python train.py --dataset="acted Russian speech (Dusha)" --norm="groupnorm" --stem="single" --epochs=148.9
Rows from block 2 of a small sound classifier, named by matrix and row number. Rows with one number belong to one channel. Each number is 500 + 50 x the weight over its row's rms, rounded and kept within 0 to 999. All counts start at 0. Numbers have three digits each.
After each channel's rows are labels from the 100 clips, of 14848, where the channel reaches its highest value: "responds to" is what is common among them. Only what is clearly more common there than usual is listed. The data: acted Russian speech (Dusha).
# convs1: grouped (4 groups) 3x3 conv, stride 2 (model.blocks.2.convs.1.weight, 224x56x3x3, each kernel summed), inputs within the group 0-55
# convs2: expand pointwise conv (model.blocks.2.convs.2.weight, 448x224x1x1, transposed), outputs 0-111

convs1.222:480473486576486603518520532427546535527534495584459444515546530539564457462490492570537422531485515598519547522443491420455534508407527479459478392429455459450449441428
convs2.222:528530433581423535542568551544444398525564428594463544561501576446467464489556491541562635470509599510496514425536582500556559480496422527495505448507455511533379544477535503564523563461529505432504449542505557531493483515471532604429505535444535525494500572471574512498509504460484416538500525471462499521521565415486515510578475489476
responds to: emotion: sad

convs1.183:496542476490489477536479493471470493467495487466489505495432494594434530467468470606504450491455475479505621476458581479410498446427447455430379525504465526379472437425
convs2.183:427567381543518414527532545537534503600580520527542559474555516533469476419532349473505530554488594442499538551506519500476513459520440539535472446462467476513514515511563535477528487512486581433526466463477580523522514481493501512544442509516559483450441500582560538481476515509455417473546507437429452495505459476552546482545486536520
responds to: emotion: sad

convs1.186:473427450465469449548423482404478482473477447513439491465483423587426441518394442496457449541358534443471503515454519452460469508528513481586476448558557537494472521481
convs2.186:545477564538474456446430597495520446537311370536466417454515519504569557495491519519465540528552478530458444522529426543573524453455478480554565621528566495505563460476575525474559484556587406566482622598576543517552501468448506486508532508552525540500451522516521453500563490455523513482484404561371529551457447542546500489595487501530
responds to: emotion: positive

convs1.205:560489581462449434512482563567471535582507527515607529535482507378444574549512553492497561489538488486523531443588450531571467464553463448486464570475417434494523556544
convs2.205:527487499530466474431423387408489406490516458558419527594453588468482446495475493491491497500456543472468486549561563544477464522510434426432494468504484580460420472448488511440462472538457488490523418521426534435547577436511439382486498423574441504495517578565557476514400490481519534541581468468504537481507535483542446496475513553486
responds to: emotion: neutral

convs1.192:463587477519399551440528525516505449431570484553437448455517459447465443467516470523537529494526419556634616504496441536474441519496443512457495476393528502480452465521
convs2.192:559569431510526525422511535523549479546515613522491483524509497392526496548555502556494517548537586430545484428442554457478513458559502334462493368524433463537531456534457472543486499509531458435479493490359555571515499493427536434543576546482438565402486493464513537476494553640516509482503518449556505554475449476471471405445480464439
responds to: emotion: positive

convs1.34:526478459444494548509542506452571488544422532451531481420438461481408515461474488543418427520508442506447436422404516462467509539525597454567617568539531510516556526522
convs2.34:478480450544556510474524492519533518537604450529521583534517431492522488461526479533525540574457509465465485512446601490593584527545566537499431390490583529506472595534473507452424528490439455442532490510435511624462481496476558598488455550468498472488492461486524438457456536494494394528464497542455507467516493391561499546517561442469
responds to: emotion: sad

convs1.107:521508520475564499529602555553470480463528465400441616558389467397461495533554540436456487508529427490432556447508509530443590497515522498434442470508472473536464474539
convs2.107:404488473459522409434532481452512466535509409489561471528506414488550392501531570549576574484524464628483503481400463475603508482455500599439514619509476432518482401474479514460529484475511572432458425520483420402503524416539434393541415564555481493478522469500408561490559530519504544486501373432504513413533545571489457569459507523566
responds to: emotion: positive

convs1.106:487503512499632510524549471561460485492387424467426467440500447471433471500520422406477461447507479454470464484400435583482565485471510473430455475457495532510501474400
convs2.106:519511481527541440533537564528504567544457412501488579521546464576468495549521536540493474409451435534436430555432449494495581525592476550464541563584542448611414513460546468583489591433470520560471524554506571480525491503520450501476436533509479509587561542492465507612599477460482421427535485549529574523508531570529553445485534518542
responds to: emotion: positive

convs1.180:501534529485450455494535483538406539466535550551479377535505576542508476348520537452458546540494488533462515588501461521427472580441476574557550462530502529577463528555
convs2.180:463479445511481536448474524623465494608563567518544462548460550481485455436488573509554429413530522467531489467414485552503492572605482482495507513431534474460538549584509483494574473435414447452495523424511439438630573552536388364511458533529449597466476506513463525517457449523469419442461404499465520474456370520496456487524516472481
responds to: emotion: positive

convs1.168:598496537452554387467464473476517460501608532469494487521484461470520474437498515509558480510494506399483447561525508510522442514459440481588472407494343430546467539521
convs2.168:507371512506422441466486329506439538491476514502452502561417543443503542491509429580508468562492462513499459597510455429490397579551518461445554518508547527416551471439436498552620489551537584486483493517490545521443481472560509479460503495578550546488479605456578532513553328480536569529583483426556506510453527570460481462390473555576
responds to: emotion: neutral

convs1.40:505478470474483454519480498416485549509456534471544521506430547589495567521530560564537389470440416486444465472410462425498462504538488580544490413504523419491608580492
convs2.40:393560503425475421492563426500463544517540471475469550493483408517571515489508398487515455573409516480518487544397507354561454466527553569489553504436444476484548557544432510576565468527417584408515406503544456598462459436516494549518476532496508515527499496531470467476511538572427488525473476407545428572540520377526530499513568478476
responds to: emotion: neutral

convs1.80:456584511595421516607447524381486513534500391478483504388473482498475460533547488476490432492481538507528486459470504540463522461430423435428472430528486523490500478404
convs2.80:443558540566498529461446439516452546572569562459530550523551491516432468506553520468552500494450499469536511447468450506466489586511497471517527540515532499529497463537544516514508476502450577503504514389537475450510536488478484445496585492429444544480503358491677515531497561510473518476490578543521450446543426578551496517619503507481
responds to: emotion: positive

convs1.221:423454479503428471574488514528396559473575470493489425422519507511465474416483468545444524561491474432516510523454451445497402479403376426523456470448469475463475481466
convs2.221:503561514570487452518539535547412478602580579598489494524484528421488534525520580551420540569486502473598539495550491450421523556537600541568562530494468542476514499545525422517499515441492485415512521444557537460514537451497510535364472483438486472531494480424512479390563485547522527551417520499444552523500456541531512475597532565482
responds to: emotion: neutral

convs1.169:459545500491528417466470459520406541471609560557420483524500488469469435469466570423463543549472453540543564592458484518473444603469467517590523444529526457570481518553
convs2.169:435508482460470530390491410559523549589488561522540478515440554490494472469514494538522446517513535412477494506403486454575515515515460388484434522434574444425566460489486515518567482582411478477548550468421497487555501522551449341567465519565483577501539578471511563502427434544484452498499391476522445561498535520429463572484534445449
responds to: emotion: positive

convs1.179:484578493543519517511453438505426513474515588601484490538431457551457447521470581433532516530501431471577578556478424505433457555434445499504494478504506403494398424522
convs2.179:487579494435517488521476377505496513533551557517502574515457493441450539434523452529485449561443497384479572465471558511473475556485512459497438505402534443521539439383462481486499466594408536428534505553437514524513540469471541482556555483528516534512548489517544566476475569584415570521565483483521511556509532475465579541473562522503
responds to: emotion: sad

convs1.31:525477422482494496499483486511594551516450572579459468470484528635497508492501516538533479575456507551582476452450508407499397468500519404573518466437474437459573433473
convs2.31:497550482487518503502503486476469465573534488545482559517492463561515556484483590546504463320480410430602356467459432478312539559592489491549584572515419488540476526469530438555444498400488459534409514507511533513462526569469438533488534502510509393497521545498486448493458475521482493511491490534516446536494523509458482500465519521498
responds to: emotion: neutral

convs1.12:510531509563584548518494603465561495571488459530517474615449441392454565605457548383512572525530521491525518524554501559520549478485495442543510514418481452470513499483
convs2.12:482417487504530545454552539462426509449461520491601458490454482465473457527516468454575541498499484551498418482413452482408509501517546544505488591486517444442410479506477530476383542486570548510485526510463473522575530562523521489492486494442532488476493308465488487521561460444522385409529610534579528440483563538458487500563426572569
responds to: emotion: sad

convs1.142:590470506455478510541493501610470534498523601537525551552503511522540534462460609520544528435513479478409467513414487435477423554473496416477470449502545419549405478432
convs2.142:510490538539626470569555527425568496497559485533488546407451493503538494551530446531506575514525566556580604529538573600539525580531475511472499533511599528536491454583551624463481549530485543453516531500579476554572532499544527593491488576446521422454493517406505514478452537455481442529546433605446623487589562467538533483579441560496
responds to: emotion: sad

convs1.210:417530511468457476519431523522456535441573508557490433485486568564551477440495507480368525481463481409491468513493515502411465500346447540496483431404514549469482474496
convs2.210:511471419528460524456529549610459562540577598473585480555461489476548461527503543571542588529582531547532551539466606515427494466611543458494479478511508549471548527606468487485542486524458444440475557453537421525569561540546475437486572560488513552422456513501499550545471546581482474472416467544511467440503434464544479490514526500462
responds to: emotion: positive