{"model": "sound classifier", "n_mels": 64, "hop_length": 320, "spec_augment": true, "win_length": 512, "weight_standardization": false, "stem": "single", "beta1": 0.9, "beta2": 0.98, "batch_size": 384, "epochs": 148.9}
Rows from block 5 of a small sound classifier, named by matrix and row number. Rows with one number belong to one channel. Each number is 500 + 40 x the weight over its row's rms, rounded and kept within 0 to 999. All counts start at 0. Numbers have three digits each.
After each channel's rows are labels from the 100 clips, of 14848, where the channel reaches its highest value: "strongest on" is what is common among them; "peak in band" is the frequency band that holds the peak. Only what is clearly more common there than usual is listed. The data: acted Russian speech (Dusha).
# convs1: grouped (4 groups) 3x3 conv (model.blocks.5.convs.1.weight, 224x56x3x3, each kernel summed), inputs within the group 0-55
# convs2: expand pointwise conv (model.blocks.5.convs.2.weight, 448x224x1x1, transposed), outputs 0-111

convs1.218:525522446462483512545457474513489513557465449531445492471464535468488444482460465466409492489526534484449530536459416413514519483460430468436516479489476470407500483479
convs2.218:480548524498496518459521536531475476560530430535526606496509499508475538456438475497445477474507558484567509513465535519505537599561525430543513545464556546528510556574524576492469581457416527474515592491517454560407473464474539492459439536487576444513441499564505521514525506473458496524500523498483549495485407491517506488495465547518
strongest on: emotion: positive
peak in band: 500 to 1000 Hz

convs1.117:477485437471489507497494479459441447441482511530553429578501506555473447538532492537464488541516452555498547489445480455503528525493433425495449461415490535545499514558
convs2.117:438465449491487503535478451534465467544525468495540493514480494465462601594501460506451442449485487510545443510544449413454556453457474432500457540496480457481525434504466519523438473445520507525444497494498497495405491541473476467485480444468509532385482502541484488528490511493481482487549490469471477553536467545557539516507509514496
strongest on: emotion: angry
peak in band: 0 to 250 Hz

convs1.73:559512438416546507518511500579541502587504497428551480463520418453496421492539426491456496495504512511517439509519496500552498488560511534544483501502533500541430490520
convs2.73:517491579584488510474556564386429483517497541511507471485474566543529476576503479498506518584470458491569550456499481448434464490512524486515569507436523499512491489472525509451516532529470438517517530509525493493529498487549502507553465541485509559443523479506523441505493525515504538549521531543468461472528501513473491520501458530506
strongest on: emotion: neutral
peak in band: 0 to 250 Hz

convs1.174:480463482468413483516471456477475433456428447428507509465438515480467481476486456511450544510530504504519533553501500491521480380468463470491459454541452486442471500436
convs2.174:456515407499492487527449457538453479519424468493521425546531487513504549461559555550446545472506533493521518435557468516480540390524486456491494542547457476445544522457465433591483511491505548525466463509504538536458474561476538475470476486501499485501477583413534562508617489532555570525503637511573456579456474553515561489496415469552
strongest on: emotion: sad
peak in band: 250 to 500 Hz

convs1.35:392468459431499483471433451424434478527431501500503475485442459441492478506510499491459482496537487440508459485484497506489485503542448469494590479463472459422502494449
convs2.35:438496507573470488549506488545493485526453533517523496509503508514479476521500462480556604514414532506520508479540471494478538513549534528501475548550528537552542517489470447551470560527558511497506477544454523530525486583502492497518488484514554532424519462458450480536432514502553495551466583470464483530537550449466572456553443477469
strongest on: emotion: positive
peak in band: 0 to 250 Hz

convs1.106:536495459439526515480446443528507515518510528607591590487498550561499541572483582496538550537450528516460521511487453482485460504479452502494494510541461535525506525526
convs2.106:484432537577496531546550525485416528507536540521474515502405492475500406544499571513454504534454519473493515505451521507566477556550526406459574542483526564472465514509437524423540474536516421534532526500474491600507550503450441567500566497519504544559542514497544417497483489523494460460484502488421482431489509469515537527475478432457
strongest on: emotion: positive
peak in band: 250 to 500 Hz

convs1.85:509473499522524506486549549485509521508475531546425518476520627562560426525508520422493502533431545583521489488571470483445534513465434472494513492498501512478465498515
convs2.85:490496447588490436493606418505514491581560562530477441415425507546586504507525462503483433534452477412444530479476416464518413494563440458496466476517565449538512409459521496468477528501512523517467487515474483499538518556506507507535543475490479496506485497476522547467511516512460538545533462459456450525540449487485570488445442481448
strongest on: emotion: positive
peak in band: 0 to 250 Hz

convs1.169:521495515480448480518443431491475470519506498479527481465460478543500454492466492495398501478377513502476553499505511486500494486511492502434412482512462486415504477388
convs2.169:547531487485555494481441524550506546532473530493520460472581504531499498414494496461506543500507529485468502461586502525486561452538459483536585486456554456539549589484441550530519503521515496543494509456538506544445496487465489507460519515476471434566411470553519439474461527545541469486530558464531507503465515496485518564458541454498
strongest on: emotion: sad
peak in band: 250 to 500 Hz; 500 to 1000 Hz

convs1.209:482508505530440458580500574454535451448509476455477484424432460488448444417523527487482480438527525499497524559491526461529504451452458503504518515450465463431466490461
convs2.209:478504484431478506498472449525503500466458476478458552568486487519435445464468517465473587536514505516547512514544543516374476486483515460425451525572540482538431450456497494470427538492509533378462545500470550499509425442465518489454490514483435517474483456419475538513524557534458507473523486489421447450458456496452515451434563410475
strongest on: emotion: positive
peak in band: 250 to 500 Hz

convs1.89:529519390516546471535495518527538486513495507441486584468545479530529436468493510488534529548516452595490559500452514425511472516528465549480406506484451487506544482497
convs2.89:452523574577494460488594520427454493554449493549495474517506542493487498453454536525488518488443421482474568532586471484413484511487503469503551495508462499474515504459443554479504525544500481486514489499423516526513533477492522537501524512541482507450509597409469480444460503483426592459479471477410490465468464512473451583456496514534
strongest on: emotion: neutral
peak in band: 0 to 250 Hz

convs1.105:578504460418573541548449458561567534551564482544508572458498490518471492545561469514485513496455529492440500505488481475474495506548471494507480539557490538494413487538
convs2.105:500462540587509522510529524437476533512514565523515521432486500461501401557537534529490508513431522472536495459501444522547487489565534521462561524468546577453504508455467505445511479457509469526506467471581508580545511514500430577511484515502573567513513531535474349504475494487532502489476536504448515511512484469468570558471496498468
strongest on: emotion: neutral
peak in band: 0 to 250 Hz

convs1.205:529488496439521527551483486517461518556473486508420399439469475484462497457495507435497494515609530541555502540473487509459507501448474454471564448469509482453430513524
convs2.205:460543556551566537518543578488517494554482497520581533536517475476498509566506536584540513536484542516499503623533507572481540487546525550526592565498502487462504494544449585511531549505510516504570540496473477518501484460457516523490460560578504560457457575530524473529449519575503521483464514438516499463463509478483486513505484485520
strongest on: emotion: positive
peak in band: 500 to 1000 Hz

convs1.155:512552505518473482436596513516505494512501548564466527478478521425549520523541548520532508565576445505570435591491505460537564513479541438498499522488463489488510472521
convs2.155:463436530510441381497517488497519567493547548521466532492509492530509475480454495440504522421500481492461515525522548541485456474457509563552520479504477494496499508482495518459422486499491451520481496428499517490454519462568508561530438493436535526532544503502461405477459457505470458526458398489476498445549563543523490436460469556441
strongest on: emotion: angry
peak in band: 0 to 250 Hz

convs1.21:515529549494508498482390529512490471483484540507465467525488543531525513515508533548471398487448469520404459498476415433485516518537548474474518492443530560515524446552
convs2.21:474468472522471450530424455559474469483466518526469488450487474441495499458469498484487507553587574469561474499517472445423539455496452408444447554429442495386512524496496474455547486505499457389551506480526557545494453491496518516462506465494458513498478494511555566421484505501500524466556518499470517508523538510563523536452526467500
strongest on: emotion: neutral
peak in band: 250 to 500 Hz

convs1.223:506461478443442487478486487465490465542424513532490483526553525496529551508496542430527534492500551413447429462498478490444455495482462505517451445492436388488481456511
convs2.223:412519499572448559492496518431481460514477598520500526504464512450551472562438555585485460547519498486522550495529439438536483478548476432527476484539498503582490481540346555451470516490433507440488502519494477593500487525562511546479529563446508482498478521521503443559469521475509480493454539447489524478517509428486546477474406441463
strongest on: emotion: neutral
peak in band: 250 to 500 Hz