From a checkpoint of a small sound classifier.
Training: adam_atan2 at rate 0.0023, 10100 steps, batches of 384, held-out accuracy 72%.
Data: trained on acted Russian speech (Dusha), 26041 training examples, 148.9 epochs.
Rows from block 3, named by matrix and row number. Each number is 128 + 24 x the weight over its row's rms, rounded and kept within 0 to 255. All counts start at 0. Numbers have three digits each. After the name is the row's rms in percent of the matrix's.
# convs0: reduce pointwise conv (model.blocks.3.convs.0.weight, 224x448x1x1), inputs 272-288
convs0.58 101:143075117108097125113144093132142123121138111088130
convs0.59 115:168121114152128141150147110081131101112109103141082
convs0.60 102:143137110165161103166148123084120133138106119150110
convs0.61 098:158101122151150116158152120160177093103142121114149
convs0.62 101:130110111134140115154100134100100091087131095138100
convs0.63 096:117134136137122106139128075073106118150124076104131
convs0.64 108:149078116113130139146131110141139092112152149140089
convs0.65 099:104124117159142106148125107144136172118138138105116
convs0.66 105:142091115120122109141148113144172108108126087097143
convs0.67 099:120137130157120090142167135101106135165140096109141
convs0.68 103:158082099170145126117105090117084142122141117151128
convs0.69 099:093091095119074092092124155117120164130088127127115
convs0.70 095:077125138137136061114153130140134130085094110125123
convs0.71 097:163098141139153125124131136157144137115079155134124
convs0.72 113:156096105135135127135108094151133131098081082121084
convs0.73 099:114127123129134135165108125122106109088142129086098
convs0.74 110:085124118142152104167123088129155120122109139136110
convs0.75 097:171066144107124143141150137152164128125111124139142
convs0.76 097:135096129128133121111118141137133117122083150119126
convs0.77 101:129141122115134135148133147134146139098152096110092
convs0.78 104:120080122129103154098096088120103153135092063123071
convs0.79 100:110079150096105116143122132115129150156128160121160
convs0.80 083:114113125139153091159142121150128125151084081093101
convs0.81 096:066116123139142086128141111134140115107084088132131
convs0.82 109:145125153144129118145143139131157100092129080090146
convs0.83 099:157146142154167140127128114136078132151106147145119
convs0.84 109:086083123132121108114135144107157117104110152113118
convs0.85 101:122109099129106145102118133124117132139093161127131
convs0.86 094:131146139139124143100147171158133087112127148111151
convs0.87 115:132129115124114151093137138108113127115128188126113
convs0.88 091:120125103142136088156128146133137152125158129121143
convs0.89 102:128158119167118130113176154147161099105131150116104
convs0.90 079:110141129115146148149161152178158116117157131119141
convs0.91 105:172121134129136147118133109108133125122091108157114
convs0.92 094:106129139131113092070164137157153155107123148136119
convs0.93 101:104176162134147088119116116151149152122138099135130
convs0.94 092:118153112118174106156131140126139147103131085125134
convs0.95 097:119086138099075148094139121092124123138137110120131
convs0.96 107:154080141114123161121173131102154116135141133124148
convs0.97 087:107139136117118093107156136099131139117141086115129
convs0.98 107:080139118092118111110127142139134157149111096132130
convs0.99 093:168178122130132107118123164138112133134128117069107
convs0.100 113:109084092118133127142138111110130145128138165125108
convs0.101 098:128139117125094144122129169126111107138135157122144
convs0.102 097:149117125161116108104124063165163137170156116137099
convs0.103 111:115121135100120124141159124113136123137134116116142
convs0.104 105:129113120144140097119067118112102137119142102114141
convs0.105 101:142146110142129172128123185136125147139134182131145
convs0.106 094:128109125113150100117141100138102088141103089141115
convs0.107 112:113134113123127097162143114118115142153153100079126
convs0.108 098:154073135126112116097136130142151092113132056117163
convs0.109 091:128128102145143136150135172134121128103111138165095
convs0.110 099:147112091139122179139143168095096153108127116134131
convs0.111 092:174117127144130144113155124120109139146142087126126
convs0.112 092:173109108182146170145179090137110126134121155153106
convs0.113 112:147105114177143144124140146113108129118125129146110
convs0.114 104:121081114121132109152074128133083095093126121126145
convs0.115 116:149103132120131146111158153103146139129137144149123
convs0.116 095:141116128138120119093159108118086122116155103110117
convs0.117 096:105083111096075115088108091126111092163153101115122
convs0.118 099:104125087121152116121131113084113098078091124158132
convs0.119 084:063132122106124120120136135080096119088109140120151
convs0.120 095:158126115171141147100114122128112115112114149129105
convs0.121 118:138141144160123133120162130119118121130137114118107
convs0.122 108:180125152161145166137140179079090139137137122130124
convs0.123 098:174131106174127138115194122125109119177107153167130
convs0.124 105:140120146122136142135106101163096133131124089118148
convs0.125 103:106104157091079123100094116188154154148119085118114
convs0.126 087:141127100157148117148102135098111135139125104135130
convs0.127 104:116145145122100100112152174131142088081091112121130
convs0.128 102:104158137092146091150150119092151125123156120093100
convs0.129 098:090127116105103112092166105083059087104141104072132
convs0.130 105:131108106114114160119104108078112095140105157124132
convs0.131 101:116124148140119089124140144138170095090105139130089
convs0.132 102:144134155110152119155084145181122148152163114088138
convs0.133 089:134107104090129124122118084118123096155110123134105
convs0.134 108:147127140139151153145113114086096126125138141131156
convs0.135 095:107151125140104109109159129129115127115141127085133
convs0.136 105:115119121162150125161139170158162134098136128086152
convs0.137 089:123113121149131109110137122146122130096143113102128
convs0.138 095:115134107139088154123178117125118139135135140067148
convs0.139 099:134116111141075143104176137114115140109152136078142
convs0.140 094:158138131120133138137130139159136083113123144151152
convs0.141 090:091141117081120129121099102085088097103132084119128
convs0.142 107:107128158116133127144104154113139123107109130117114
convs0.143 102:140123121141130150086103135146124077102104149163131
convs0.144 103:112125098080129141074124142072150135124113141147104
convs0.145 091:129107125037081140112094111150123116118155079106120
convs0.146 105:144104112071099154063095079134104083092113099147123
convs0.147 108:105091143107111089125143137156157144107124121134133
convs0.148 092:123117155100089147093108094143105118126164103102153
convs0.149 104:145134116153121147125115134154090122124112081116126
convs0.150 100:148073109157117143125137106148158150066098112123116
convs0.151 120:105091135135127094125145123144165119087083099141116
convs0.152 088:095141131069093125118104097115078125149143104109116
convs0.153 094:135113105115107131072103130085125125113114100136129
convs0.154 101:120120093144135132135091100102119113083106129122104
convs0.155 092:156123116120120153108098165123085097117145141133138
convs0.156 112:137121116108105136094132088101129179130169171131137
convs0.157 087:117104093114142164141113145132141124113136150131189
convs0.158 100:124147107144143123144125126127132169130149137151169
convs0.159 096:123111109042105132107157122117120116137144096116158
convs0.160 083:165131115127151103147128121126096174115139117157152
convs0.161 100:169127127130142118122146110134125073094136075155158
convs0.162 110:103145128157115152052133129062125089102109135132116
convs0.163 096:129162123095129177091121145092118170166133157130163
convs0.164 103:179131085170157152123142128120151169144128134162170
convs0.165 092:153114118126129120107131125109150086078117084153160
convs0.166 100:112130123097126087151162125092156147176160191133143
convs0.167 109:143112133094091128103144137162117146147149155148134
convs0.168 090:117177168158168128125155106161125177132137159116087
convs0.169 091:076144179113101127110135117166140156176153139094104
convs0.170 102:132163156133157137134136147176125153128152150100130
convs0.171 109:150141130075144136121154138153094109150113136120148